{
  "model": "image captioner",
  "dataset": "photos with spoken descriptions (Open Images, Localized Narratives)",
  "image_size": 64,
  "vocab_size": 53,
  "encoder_activation": "geglu",
  "encoder_mlp_ratio": 2.67,
  "encoder_inner_norm": false,
  "encoder_num_experts": 8,
  "encoder_moe_every": 2,
  "decoder_norm": "rmsnorm",
  "decoder_prefix_bidirectional": true,
  "decoder_tie_embeddings": false
}
Rows from expert 5 of block 5 of the image encoder, named by matrix and row number. Rows with one number belong to one neuron. Each number is 500 + 25 x the weight over the matrix's rms, rounded and kept within 0 to 999. All counts start at 0. Numbers have three digits each.
# gate: expert gate (encoder.blocks.5.mlp.gate, 8x256x128), inputs 0-127
# up: expert up (encoder.blocks.5.mlp.up, 8x256x128), inputs 0-127
# down: expert down (encoder.blocks.5.mlp.down, 8x128x256, transposed), outputs 0-127
gate.114:486490509501500508487497499520511507502491504503484486497489512509506492517487496497515485510477506499492516486497487504500497511490496512508501511482507498486488499506515481496493488494495483512496501515511493485506516510501509515496491499509488493491484507523485468503511507490493514481494513490489514502506514503506480499510525492501492505515500511493490514498485508496514517504502
up.114:497518487488509489507490510483493507503495496496495509511504486476508490489500497493491508505505512495520481528498492487512497511519508490504495488520499497521517525483529504498500502501501515500512488488494504510498483486484493488483502503491497502501508495470508497501502515499493479487490478518498498516498497488494499505491498508501499501498494505509498491500513491498508473507501
down.114:494510516503506498506488509496501503503512501512495512482495504506492489503506502510483518492499501499495495519498498518496496500505498478483516522510509495506508515493499502497509504499512499510503510501519500509487514506488478499527471525497507503499517511502487504493499494496494496511497496506509501522509492485498508488492473508493509497492505495521507517507510515503501478505500
gate.115:507516568491520528524506519478499504530485506503477447538513492459492506510523485484493508539491510479545457429531497534544488535531485494494471445500471505514471550515494504503485509500512513440436514471522463519564504499499504467465505498507481495529466466510526525513510533468507485440503527451529548530488508515454500459453504530506526525479461521494481518485517525499491496515487
up.115:506450502500489462447487455532486478493543501466563492529469479479501507504529569537501527453526481454516479508552472490458486490489551475491490555523477448451502481503511498533483473516497504493543453465535527541510520485482489491541493524470528506483510545517472539469519519522478440510492498550511457512498479458472496507501488573490477506529482523501442493500492504513436507431527
down.115:463530526492496471504564495526483549476463457487469486536485479534493527524534474439468486509483488525489524450520511502510488484491503560464516465491501492489479493501466481469538519516512541471521452453511485560500494486453497481545470515506521471530463544508449503509488462522507511488512541503498503564537512466492475500502468465489562492477539496537532518497540449535490496487519
gate.116:468545498495557478438469461522461396557486444472492524426478487501537477502514520522444437525505560483554469530425550458463492424511487511469469497512515526481504484502580507499445524531506469457490523545444552477496476474490496535557577450484549519474488537523524505512508496465521425535469536535535492488480526512524494461499525552477472493413466541519555534521447445538511456484497
up.116:474535508500575496484448486563479421556504485464491497444455538513505478545514505518458433516517607525528472499435537484462481448477494545490458529505506517472497518477562533485432524552499480477491534533421549474468491461479465509580530422498502519472469539506512487512517509474502383548500516544547488480518523514513483464508519517475504517435464539521537523514474462502500445469481
down.116:488545538485479563494533522533515479504440496456525485478456547478434511461525478479497490519477551521424622507465485469505460498446512460529472522536519446464512497528477497476502532461518483538487437509516432497554460526487540515540460580557475525516543492478526516471472476510457520534512460524516464501519476532491481533511497516506536554542582485507490544533527491497476478468452
gate.117:565463489488498467544527553534558402496453397525573543515492547509538511566528573584495507423432493512514584517579561508491472462509475521543538532474518471458535515499478561498462552505500500503479519407498557458466473451502488484452448534533471473530433526540459463472462445555426553497524517527543469539502516542487483600483505530529475526475547444413496501494409559581528375537529
up.117:466470486453511525534517491480443604529524540520519464457492464482406440491485415462520458559624559480500455494405437510464495560523501466539509500525500530455538485518603426517515438453521489494516497502546457552473477604446470533538535451490569510488478469472484473561534529425536555491505533518472493460503516437470510465621523537495517486462552469511514509524577477494526614461524
down.117:539458480511495486518489514567489473459484429499445566481534408469534474436454523528517436516487491478495494417518540481436464512522520447452544550494543521511511507558565481485467516535518481457467510491440511502431471497437502471501542411524494539491556451492460507541548618466548477626507490503550475455511440536497524479503462507560554481494437493458533452506534568515466494539424
gate.118:539477498492551495482539531462518519451475517491512486479504467518485469508466510507509471512502481437492494550509455502526496511497508477516507489454507491522520521468498511515488493487506488504529522555576521458487539498484459506503488483516507483492528473508497542480517523509540504477501481522477500497523506494546535446472520441486436472455489527492462479494497469525484487489513
up.118:522499509499457461511486505489491527485471504497497487530485529492506471469479458515531463523491505513497533435467546486487511502490484486508491508535503479491515527497530508518519473522511498416507489488501502504513466544521512542500486512547519537459471483554554469517515527471503502530499489474454495526466509478476501526516504505481542520530454486499533504500497504422524506500471
down.118:503501515488447464522496488459504522465526492553507505483495495506497501526488540470526558497525520521482494496531494507509475524513467491551507532507513517534462466503478504497548537493516512501430521490488488509534486509489495494506476524502456509521485485512491479506500470487462524459493490488545468515500501515469504557492505498464506541545525477511527489529473473464451551513424
gate.119:499493501497501504494501497506502497509500505492496495498505509501502499503499490504509500496497496492503492514497492507500491498502497504508508503498497502496501503497489508506500496504501511509507488511502498503509505501497498507489503506498500502490491497497504498503497502491498501497482491507487514509501497504496498500494501503510500510485502488501511515495494497497492497505499
up.119:501501496495506499509501496507495493501506504508499508500505505500502515497492493498503498499498490490493488491499490504500505504502502491508503503494493502504501506498493499495491500494506501498496494497494495496507495508501495505493510506508500509498504488505505508496500486484501500488498497498498504487511510510495497505494492498506504505511496492503501510504503501505507499502489
down.119:499505494501502498504501507503509493499505503498503496503497509491498497505513492507497498506496505504507502503503498493495511506499503501490495502495502496508492501505492499502509501496499500506496493498515505498501503493499501498505510497504505497492498498493504493502495493509489500496489502492505502500506503491502495502506499504500506505495503496491498491498498494507514493484513
gate.120:501495491508486509529519505488521513505502513516489500501493487505506481496504506491502502504524509485484497497477492500501510510512490506492503499498479499524506493509489470514510513477489486481495478503493494497489484501505494502500486506485487512506503481482497506503492485507482509496489529486516507497498503500490510491496488505509500506493499517509517501501507484497494503509506
up.120:495517510501500507502490504494486471486520501480487497506502514504512504502525471502489517490476490491521517478532512502499496499501506500500505497497498507503497495491504513493508498526495511481504498495507489497508505519508499520496507516513485512510488492494494506497499508482490497516490473485500496509493506508509490503484504514494498513490507493490473524482506497508503475515503
down.120:493498495492493485496505502508507506500495520494504507502505507491519491495489496529522509489503508495498513501522513499510507518497503505506517493482488472500502505495497497488477486490508498495493497506499508497506509516504489499492485520504515509474507496502477496480528485499496470483488495513510500501518511497500508511472495500501510506512477499503483512529513500500516493471499
gate.121:520401555456460515513555463505511472549512473477543504483457447497565533488559511528478439493501491525422584499468548464530409533494514492541576472549433518443506504552587440527484530485493530408555502523483531511480416532472573582524482526498480524453484512529531481484414549468570548495459477517422517496509486524511462506540434470466520496490477479496407574471552486454495440527493
up.121:442504437498569485526449522548590526450500577520442461565493503524570538510470492497435501538529498521553486561470477560468538460443537532530442493513554524532495472457399409476494463552499519516443384476596517521478543518479429401502536495451583482529507494499516526583511399524425463435503608507508467535492433533534512448528469474531424501465485498455484461530488491504584564452534
down.121:517366458483543527546564497422568528560499514499514440500578446495520543544556522532543542547455492485451583547496480484491541506502465443520466494531483459545498540468581486479506491538492482437484596479546561530557473554559442468535542518555538522428561423490497535497506452462557457476491493506483521529578492507545483446533564523482485494469474498490517503532470498579502450505449
gate.122:497481490488500468488527494485518542501506533507493497512509499519539440554456500466508510498482529456507490494471466493533534466529476523519507541533502472457474467529470477504517516495502498522446511554531527458493471520519480508498466477515490476464454491536512544492481493530548533556449519532507518489496527529482442519491473476545499510492555490527494492505518489489560494486468
up.122:489481521465509492475544502529467502487475510506530509413481497481521428540499520482478506501582519476544469467496492489526538501501520509506536469507515513430464486531501551495491518486483551464485475493463577508550494460515476517522474537538484474473516526582507509485520506501547514521504486491543459450516559528482458524478499511487480493496529485509530522541479540475498540482466
down.122:496487463492505433514466525458485466492510501461481473518494518498481464491502530498482477500488499502487535476476500509531473515462484557552544461440475494518517542508513564471500458481467527464515494524541455452445567503494559485473493537501491537510489475439478467456469499466511491514469455511495514496476483479564466479488469507530452508565540475488485478468474522517491499493515
gate.123:503490488503503494512495493504510491488513501504507497506507511505501503513486496502504502490490507529486499478512497509486497499489505508504506496482500507507508509523488498493515507513499499506492507495490506493491512490507494516493498505501488506508497496494494499499502492519496503495504483500491497516500508488499503495500507505501481495490489504498504496521500499502506496490514
up.123:495507493498492508504495510500489520495501488507492498496499501497513500506510491491486506521507503495506497514481495483506505492492509494504501511511495507489511491483497511511499493481499491491491497522494489505496497496510508491502511503503502500497501501486499495506500498487522497485493501502512497510497505510504495503505495500519506496506503506490489487499495491498500508490487
down.123:510508504502494487499512495502506502504506519496502493491503484514510492499490507499498497497512495504495506500505493492491492507503509502509492503481504505495509492516510516495496494508507500493492516503473498494502506504513493504493500487501500509494503503519497487482503498497499503506488523496506495499503486510499497497484493509517500507500506500504501496494507507504496479505503
gate.124:516517505500504497493503502503513505485514499512523510501484496505491510497516508500508502490487499513495470508506517502504487493485495491485498504495514499477508510510496507492485477484501485504505524507516521492505493510499502517492495514516508501498474511499498518506503504497497499507490485490498500507487522495500531507489484488510491506518512500504474504508494498490502497515495
up.124:489486504510489504499501500503489498512493480501504496512501502487523493511490514513501489498515497489504520513488509509497535487495496498511505495488493496505513498496500493508503513514489512487488488502493492491496486494498503479524495498488468518492498479510500494493514499490505505513499508525523485508495483493510498491510517505494503520495492509479511480486496482511517482502500
down.124:498523497500492534495505491506510501488505492506503487485515500509503503523488505494515494497504508485487497499491500485487512502485508514523501512477493497497485491485499513507496516503474484498501492499508484503485505492493512480502517499504515493516505499514497481502471530510513501505490501507494482492511509500505510510498484503509517492513492492514514504522509490514506465507497
gate.125:438536497524520492548477539475533495501501474476497461528498527511513468501513512503512494548514514510502480483428470579522503537470508526491496498490536534511501492486492565488473489494487496505499451478484549479522543493544504520491458484519459512511504507485493519504462471527532522531476452485512485510516480487501493541490491501509515494536457512519489530504460537495518461470488
up.125:475525488511519487515480549541502544507472501490487447495473518513522506520469448473519476510497473542475492505501482556473512538489482520529510540481509502514522516519452509490477491509504477564518499489414543516508540494500483508454513536510451486529499518496499528483513451457502475480507516492518507520487514496508505549488519503521492496526485509495512513471484496473531468460548
down.125:502514519520464439451491531455472486508544515451538475463455498493477476486531512491470530476489498531534516486543486463506483523508503501517496486524512476509548550506527487487516514506515539474518514476456492447508534458489532516476548483492508474488458453455482517516492467509475468520464516521483482488489518488522546467506473520479483507502500480530498503543517484506471522485486
gate.126:483481484520518478475505482527494520522482484498506477513508523518507501510505496503518519481516456501553457520510520516484515478512468525491527509506564505481514505482514479479521502507511502519473477486498504479483476527491498499479491522499469485513494510516501515475484510494506523542477479492496471495511541484500501461515498486500518518522501499483503481506462497509493494515494
up.126:505484481487491494478540506520515529533502493508485480530496548509498470482476499501488526455511470497524477506514510525482485472506489529506528491521531505462524473498540519463550523506511470499473496477499503484457465510484490507509497533486501479508489492508516515491499499488516496532491497495492476485508527482508516460539492493509498517494534496484480490501485503523510511488494
down.126:510494484482499483467487461500496495500522513484471493508525510503501487509518510502483526535473512466471470504503514509525517501508495512501511493486514480460531500514508476486493481496517517495508493513510477506520549500537504502478516508483465522493494507506484495484480502488490455492522511486516459455514530482494537523497509479511527519545522496502500503522519520487484515533453
gate.127:417493486536563584458495483543477472475544437514495561493466495413463490546497578579496436530515575559480442554478451477534507471501474516503498461476466494456524517481485504483544469621509602536485662623490543477521622503467480543462482511432510575458418458548507429467545508481513460539421408472477492521520524527482456572472511495527494470507419514521488622579436582512485471509466
up.127:556457518474464469564507487456568498550469527505506405467558447573530422475481434505497522460442447513489500415518504529458501504505547452525526477501596534535455478507572457540454524393476508526468338421447433519446422468560526428542519505503485459551526537437432526557484485559487503442579601486533479487511473437506575521539568477485487505499467511485456478442549499531570498525505
down.127:535515416451502456409522401495544501490556588476497461570487614538499556451505435492488483564379523467662525472533442508471626494418687387556517548508523471422492562473479561548431482446548444544447517463620511489469484520622522572543592437490541429468551456504394505571545540471429443500505660488431412449539499410551512347480515542428503450533514495483509485575389518477514470441530
gate.128:523485487523513479500502499492525494490471466532505505501522525520533488514519485482458486464537493503537553489474510488537475487499524503463501475503485493490497506532507509480533507503477475504519520493516482496488496495485481517493516498485523520494526503497514462501510522513499498475514527485514479508498499486519470519471510507464476505499505512525510510486501473486458498518509
up.128:499513454527485488510487486487498508496485451529497515496522494518538510512519475472473515491507506529531494493495508495529478493486544524470501461502492505496480490525468497514533514492490473507516524495516489491515510493497483512482498481490498500484514506506511487489488510509518488478520544492508489530488519483515474511473513498465499489524511518522491526482505503483448484506512
down.128:523542534524516501472511505497534513522492469474527507505489498512496493510494494515500487513494534455508527527479521468515484505499466445510478494510500498502508499519487505492506488502490524496486461481511504502478515505480480508527508504487508493493485495507503519489513516494515505471482505506495510540511513518494495505473523512505497503487518503515531492530472499487481489501482
gate.129:548446487525450459519419528511582465540493546416517500531511538516503477516492459458496426458463537593517528538496539465441399490429495496577504516479486558546504496544561507516448474501498556465538453484541409504486422489482474483427465444574518508444509499562542576521502540518505461473526547571426458483516482496429474529574452561503543560462519523503417521506467509478484457516504
up.129:541460472501516433515498554466517507471468504486482491495527596515537524526508412498508420495503477545476501595496533466466483541439442511521497561481529486586494536533613494520434460522533471450540432457532437552495460515567449475492502490564515465477507472517524582500489483515496486458492531543415426457499459484420491549535469495499544524508510534505430498519478447505515503452484
down.129:425492456542463475545621467453446554466481536571528507433510538477505448493493542470502511530466527568487508451478512405411455500463465479510553516539495473541474462470435492499434510501455510518532527504563497510454426530567481540533506470570447397523417493525517467425431504432534600377487565473512502483462563542479479544507477480492557522489546461476506441583529559510547527507494
gate.130:541454501513489462525496481506530540517500514494480518492540465483474495520497537440479523490515494479529537522505485513502475538510507477512456509510502487499505472450511525526507510452483468485496519531539500493507444461465503507497505511447501504512533500493517501485490501517528501508523509528523500556508485486485527515516509516482481483511519499499512480479493492481518525513485
up.130:512482521497498517529497508503516521516518518475489478508498450512494485526492492473536508500487501479520527523492504506490481524493492472514524489484517509496503495472534514515530535520530515499473509471526474493488463500480505533497487512465479505497538525510528485483501508520476490507497499515531530524515492476494486501501521503483513529487498466459499485492508471481519493520465
down.130:520473519492477478549493540477529513496483498510480479499510478527502536505504544497476497500499478543484527490506500527530500490504477511500488507501496522483517440517511510518507509529510516508502512473504501511505533515531499486490465501503489465520465523510517476539490504536516478476527521467492501500506485507488520488501493467506511497480514511487494478512514465513517527491484
gate.131:508490411449441434490475529485515453471505532441512495488534497538459423502555535522442568507541497509501533455470504487441474513495490532518546474493581441487495467504506508488459493456497497520515541476533493480503487516479526482539539531464504508511518518505504502556553502492420534545512569522491444435514565499454503533496548521504469524496564508520512445494472542510515505595449
up.131:573482478501459496525518510520537470526550500428516488507516485514496446485508509473455540546513498495465489494446525481435455512492494495576537473448559486503537454485461474488499535510497501541549492478544454495539465538458492425522511495444500529513473539473475532523528485511472500537519511467472474416538493490468463526522514487532529488491453518467461476518517472486546459490423
down.131:533508483529499506536500491552563546498470480453517494440505580536484455463456410456509536524493484517494523447445517477500501579452569514538449461505543479545528484464439542502476528488487541502429498536510545497508504487483515534524471474455506490477498531474490431558493514532487489460496530465514527497485468456503532518536528512497497513538512527441510521519479524512611466504523
gate.132:506516492485508503520472508504485482498486486479519517506506496503497500495511488469496482550518501522497500517496512500498500532505466495510526502488488498486505511472492505509482500501485510498466509504500500525509505487538504489500503484496484496493482477499483492540504524526492522533514487502497500487507506486488520495514503481496484496487503511508518527480493501498511492523516
up.132:510472499498531489515454500496486456502467473481504506501496522507515507506492492492507477506509495485515498507503505501498484533493473511471524504479529509497500498491517493494480465484488536483483521498496511534494510481527518523508509494501495493517513499512517520506507516482514496504509479514457496492506492498509499510519524486512482490492534508529483508475484497484524524525500
down.132:483492529507506515496512499492497515523514491500497524505491479525482498501524488494487502487519514543521517516504491503504516480506485496501512516496513496484499507470493509500502500499499513511468502505500528481488520481507523495504515520512498507489495489494509510508501496488498491529520521506508488485503492488498493498529501465510479514482511520486495533505483494527487509526503
gate.133:478475477476490556448527485454475520495449495523457546511506469426492432504520497491467504443484492569485451511584513509504516566484544454549514527497529498533468478564424442434485423515490497533506571523522481536510519499495544532493490496479466504537601495509459566459548466471499496464407492444477573450481583525485462553459524462528496509482478570427504470509542465519494451521474
up.133:451485520532478467404546509541562526567498480462444495504501534540473499495486437526498504542527512463487470498491443492503532537538515468477512491555438502593502496517458532411499484428536484530467506500478540538495474539487502529483520511503504410490554523478411417509496507559485541557494518556486494512509522486450502526457515483514402397478430503531517524508462542540439495493500
down.133:532487471543486553477474499524484451478544492477499468599544548449453529475501499565492492538510503501536469530515450475488610533477479437488522582495527525543469455561482429558552482409502516531469526473479501489491545490457477491539497493450513514471491503511586466534483514453534517563529407509468463530517519497450505554484486457447527503493503489515482468477528497484538543488510
gate.134:486494482509523510499513499502504485509498504501510509506498502506509507504496531511529507500483491499482513500499487501496490510500483500499521489506526510482506511495474510499514515502491491506487486501501519513490495519485513487517491500525499486500488519509487500492493510487486508468504495477492500494494488508511487509499500506509483494498517501491495495495504481504498490489471
up.134:492482480510518510513515522483506500497500496485489510499486504492490497500497501518509530493502497500480509502510487512497485520490489504493495487505521489485505515501492506501518497507488489520495490500510507497490510515481502503523502502522503494516503501538482487490477494516497491480517504495496477494491487498509489484499500502514487479496513498508484505487506498510508496493494
down.134:506500504495502467505512499515496504479498505482521512514500487500498505505484493492490502529491486513506506487514497501482479499494501485470496510509511504505503512512514504509483510500504496500520507515497486488484503509513510479498521490494486484501507521502491522501516500506523474507503488517501505503509494501489496496498519488511492489505494492530523501523501486516473499491510
gate.135:455455521492541568528453553533474530515512480525557477441541501445556404568461397453515527473544459484504445504530425530400500436493467466505611491504494586456511463469459484514461443514468437557439572535538549487417472505487589432554437525483533483540528476500502420479451465484428551506513549517457443447467460498430578494571471506492509504422590489459493547512462522496553558560451
up.135:553510450479499470453486519527543516492469534495446493566528545520427643453519545509446473523459536485458511524475572450609526548539542569498406524510519418487456523483489529419524499496543597471509440453447519481502598475523456566497541466507491513495491568495449557504571498453500499465499476494566524521551537535560441533441601482499461464581484539534487424467506480492509386454538
down.135:522503591427542447473552444501594487467519465451555575469493571480538466563481506532584385520471530421542438537416441437520549512457480612417454506451429461503493487570492572435473519531513462536523495517419471447515482501465515505480512531479587472436472458460410541574617493522499532455477400593473554471454433496475535562569438492489583497565486439588459532472486586481474426505583
gate.136:495487515512494488470486479531478527530504463515479453487496500500478517500518496472502477503476516465464523493488483525464494501462486504478498497482442449538523524504520548492504507526509515484508499516521525508489547547496465531491493494521506502498525513515452503493540542485509478541470478530468488527525509533492518505451519488529458568544534512543565462522430493525493472533474
up.136:496510464481486562527511525472498489479486519479504514525510507509517463490481516535510504504491499513532469519505538483497503476543512480527482510511532563454494487500494500515497488468495519531493501493460475484532448458540527459515495515475511487505487450475540515475475480527480553472495530475531489475478508447493467499543492523483521452491499508497447524489558517475501504508527
down.136:509530470502541515527471505501528521505487489521481561516533494493478464526483439485521540509480468496551519477532495482476526538499493505473511514493490472502471507532500525452487506505464527469507515527487500461478534505529477494509494530480540472498515561496476524487516463502502449538452532431462514488484517462498511480512500510511489500534531547486496496503466524537505522493489
gate.137:431418489535496493486487462471497513461522535480464446446549528542471511501509493525493513496449496516469508494510499523538514529517495489480536515512445440493459457509528506532511489539491485500472528495526531473583495511511524470506469473498542513490514491471470547522532452458535467454495542576493509523505466520490471491493486503481480492487515453504518503491564509548497532522515
up.137:484511502516558511460526516495530483511460518494470511511488558503530517522501511531499513484503438478479493535499425470512517490518457494502518496506475501520472453535496514495587505465514516505490490463520492508518471491526501527518494425478479474550500498526496550514515508450464451504461479512501515506503510464530532508499490440513474522518446482466497503481515449502485460480489
down.137:486496488482474472505497523504510512496509496481537495468502506471492498511472510533475490490509491467481484540541510509473519513487502459522469483445493545501477522512518487469466552505503546472495513518452546479473503498518463502482503502519505497519469504514473538501515537493467469552505484506523509516468478461516512514530494545480493482549490481475496511489461462495519490490517
gate.138:465493489458465510464450521533520492491535486492486484505518474508527517528528504499477518500491531527497457514518506515479501497493502534521469470533459527503525513544493447506460475527499538454485484508472499490495471540457535511500516535505482491460462495509484509485505465510472482476529544534531488475522554488474492525469481523492518467486501537514454468516513530477516483467483
up.138:531498516537518497528507503480475511495499509498503484486491490487496579480465508483534524484515503488481490497460444517522511475475482501523517502484517482507494456516518510495545556484488444519498485497489482552485564503548484484537506469495494505526524504490498512504488527506512520497487488489480548507475452522482494526511515489508496507536485481509503522507496443538472506536492
down.138:488500531528520483474478494499509514486535481473471492530435517471557544517513525490522473507494533541524485460519480501506502494478484498487503484502495491526497492491523532490522491519511458516490481504491504488496494524480475503500492511473520521504541531495515514517496498527521521483489477484439481475506498509523530529483480522491481536504548525509523498476514520428505521451501
gate.139:512471485485500454520459497518459474521494531451507518481476575541510585519499495502534469501533502521476533562541484494496476505428511508511508445489560534506463506514439489491495465514522477490477523520498466504550456558509517526480496522525445563512449491486478553537505519517497499551467517542508504512484506526526472482515526593496503474524537493530471447458488470499515476439492
up.139:486555498447476500520515516506539531542481448478523508494483478508521515459451521514492552450451516460497529489519446513483496524478532489477516576443516473462469500436513534485509493491489488503488468467533505509514522480540498499546481523539526511574474517548475537522490509476513467443508520524450495508516522478529547508456488474473474495526439447473535532521523519529544528520449
down.139:481501445520510492445483542492525536517456484522526532501516487532565516506481493511513468497487448536523485496501481531473547464521475593509527489517477502476478522467533510464479400501491553488463466525560530475480510552481575497493546459495496481517517470492467492507497427466561488491512525528470486452489502474469559451532487522508507503536536473446526470494519480472511513521492
gate.140:526480501497500515506510514479528494501459501509504519485502526504488519486527528479513525504481495489477522528516508516491469477526521517508501502466466502491472523479477525490499479545511474475504500508479535503500504495478511507507518515515499492516526505487499513485494481464502504485509523495540510461503505495489508518519495480492487492507503499488478508465497499492520507475512
up.140:513501507501470500517506493480504509494500525489521462486511492516546515503506519522529472471504515507476549520513503504469507485520526483473483516477505491515478518485483491518515487490508513474496456477474491515488524486487503500542515530498504506497516515532529525492496526477475478521516514505490498488504489484521520486509501509486501499495483484486464489472506513498504493497490
down.140:514500504495517499526484497486480515508494465476499521475500497488487497492519479475518497506488504506498516503494495489510511492491516504496511502506495496493519472527496542481488494519459494485504547495540499498490501500474490465526461465498502524515510507490505497496524494496471524486522504530493528544513520516515493507507478500493498524498496467506498537535528488511510462508509
gate.141:495503512489518484487472491489510510480469482509498492494480523506516495471512505495493491507498500533503531511478476508487479520508546517527508502516533495489490501517484487496511487522500495495489509490505499498500503527470494510505480510503525496490507509496486493512583505506503453522490498497519508511485502509500489490488486498500499466524487491488476495485509504489496500472485
up.141:490494527488524502488512517493513521494520480491497474513510529514494487489526493507498487519458482521509521509523488514505496533526518506499499479509501489506491499534468520482508497489485516482506511483525457497505469528462495528483492518528480501500514503483499492488539514488507497478476503495518513526499487486514499494502478493485502492482460507517475514509499515473506481479494
down.141:487494505483508485498531516506472495511504507495479477498508517490510516504523512503492505524533467534505519484519470521516491503483482491507486510498501464534505486488490470462507497496488535511524519473523501506505476512497505487495502470493512517515498519510510496475539507504504497499518509500485510473515479500480474486517503499491497515513482486489475476496528485520502507494476
gate.142:492516508463541552490495514482517494486448479515478463466483549472512517532490524455431492543483472463522489521466449519469501489469502513523518487497511471493542499459567486521528494527488518480504489496464502480487467467471508505520570527545498505537530547466479485540462488515451497512469529565531531514516478548540455527536539531501429511504487516519534554516530532464466503504489
up.142:504493479522490491477499469510468515484511538447556527501536434481455506450500471529512512457513528522509463495535513475489485510539510479491488506461524516522464494557439527474474510459509460514504457524524536520534531497540499470499419473492544472476525505515475519495552509473573517503524480448482439480497531490525601490516499469486533503518488500490474460471501459532522527514557
down.142:505551468456468475481496499469518523523507482461465509468485488492473486437474523527517441540517473485559491473469507522518525470448495492465525488536479518496501513471527471500447511490421448486499497500517465463504474530538501480486509485459493512524493463501470493503513509504508513452492536528470480454484477471508529508529447522514531509494484514516486489522549497479511530493556
gate.143:486505488495518492474517506504503485517506477493508503498501488502479493520484484494512540503477507458511490502494493488508492488495485501539527496487535484499502484477454509493482525496501506506491479512540516523506506518496499519488477495520501508529516473523512493512496503528491478527522519496493494533489490516484514503497501505506487517482521485499501493527501532487498508502499
up.143:501532473507493495475507485510497461500506467494493514493495505472495490501469508508514509496484498482492516515491490497506513515470475511542514482495512491486510473489501500506491517525517511498493472495507486514516517499505498489482508488509506499492475496531501488510506539509512524531529527509501460572503486499510504510497493486492494483485532491509513487501494512496496507505500
down.143:486478496487471501508488499490498506501488448462503513510522466502501494512494479494526490506496478511525534517513477503505503504525500480496502507500516482542499496512500548514513502482492508478505523501500481508487499504513521498486486513497507494527510503482485497516494505513484519491529501535510478506482528529480474508506492495485501519521503477500501495510516529506475505509515
gate.144:501458498510564527524484463499511534496503513438502562524493546519484490510493537509487462482495515532504554507504501471508452433487498497454507439518481486456483529555585571500490514492498482475473501498524521492495554465432530467436475446447468536525459460476499499480528517535449487414473537544506525472520500547551494462559540480509452501531477551528512501477465506502497519468452
up.144:540495518465511485508521495509511499459456448453540470556529509499526505538496490512467448531514542384458545512440499502535450503537517414434538457463487502515467521565549465516517545560496454478529415522490483482499489484458513486468482482504478495510491487463533480457465552497457501467522457443455485529468532540462462492534556532513520508470520554545517475482478493528522470520504
down.144:514547556529475500514521504480473462513476496510483496460505505448528479528449503457520456482465533504513451553457481483524502477496528545545506525507461485483509539490510453472489504578550481540502508498473489536474548514514504474509451522499473492498527552504522488550530512480449485492529539528495479501520521469516495456507518525546509517520532537489499494449485494488459488421487
gate.145:536487530517525435496537501449461510480516489449464534509481538556450436507463503458510559519446479528591480494494442454497428466457517575594528499456439510423550494469474544486553542428500509438504520432571543513491542515564478521514530520510519521457520544538413560528539539448484574489494526541529554501529484493476566552487468534534514488488565442500525478455513460530428487525439
up.145:526483517511494452508520472510434551556468598497506505473514478481449522537457519479496491469506506563525511538495448469526448509528547464489488480506438503477530517509504563438500524477524551527499548499571496557473551502487479549425552557442526517468492533530403488519544522419468459538465487502543573484458473535491472489478492542518541485437554442529510467503496479515513554498475
down.145:494486490449505483547563524555506489505511479546500465514470534491521533476483548449439510533480429509497435466461533518491471441543445492462475454583483460479540416541484566456531489387475476409541502535445485485414525518446486495505532490520577483566528438432551599492529513446492500541525479511549508501507528485503489494467491494503524508523497454471494501474513506407541542568490
gate.146:491504500496517505519510499487508503491489500484488506494498494502486500495505493486490504496482508482491495503495492510505477503510511509483500498490481500500492487495500500495493512498492501505505496497484508491491510505508507521508497490504494514513505506509497494502510504489509500497495511512493507495492500515499485516509519490512489509492495511505523512506501495498495489517498
up.146:495504486491489508505509490499497505502489497498496490509508493486493504493515508518498517503513502514505506514494498493509495507500490505514485483504505505489499502518525495497494483497495509508514507506510509514494516502497497503495512486511521500500501499495509503503506484505498504504494496501515496499506514488495497498515515498503509488493493502503503482494492495503505487483496
down.146:504491512510501508496494509499485504496500488502494502492500508487493513516490501488485499519516506491507491499517497511507489505499500494503519502504503515494498500501481487488506498493502502501508494506514504499495497507493519516502487498479507499504500497498497507507493499497514495492492493515486492497502485509476512498500502493509496487504496511495511481486514503507504495497504
gate.147:500497493497496494505508509492500498498505513501491487508512502496503493508490490488507484498490497504514496504497504509498497511496502487506501498493499496502505496504504492502497499492500501490500497502508522486490509501506501514503497511498494504491505502507511503494500488501513500503493493512510501497498513489494499490482492499508487495499500503503479504510489495506506503516508
up.147:506506505504501479491495505506494507509504490499491502493492494497498496506499492499497492496504497500497494510493488489500502497509491508512490505493489499506500488513511504496495492503503518491502498514508506485498498494494506505501499508487499503497491506501501502512511500497503498494507493510502502507504495499501508490508500512506496503494497489500489511502502504500513519513503
down.147:510505503499498489512492503499503501506509498508507498496498494492500510507509496503495499502511501492499489495491484502502503492504487503497508505511506498498510518499499494501498509485494507500504500484509510494519501493499507497516503508493496501500500507491502502500502491494496507503482502500513504497496511497502510486495502503497501493490503510496500509501494493501509490507498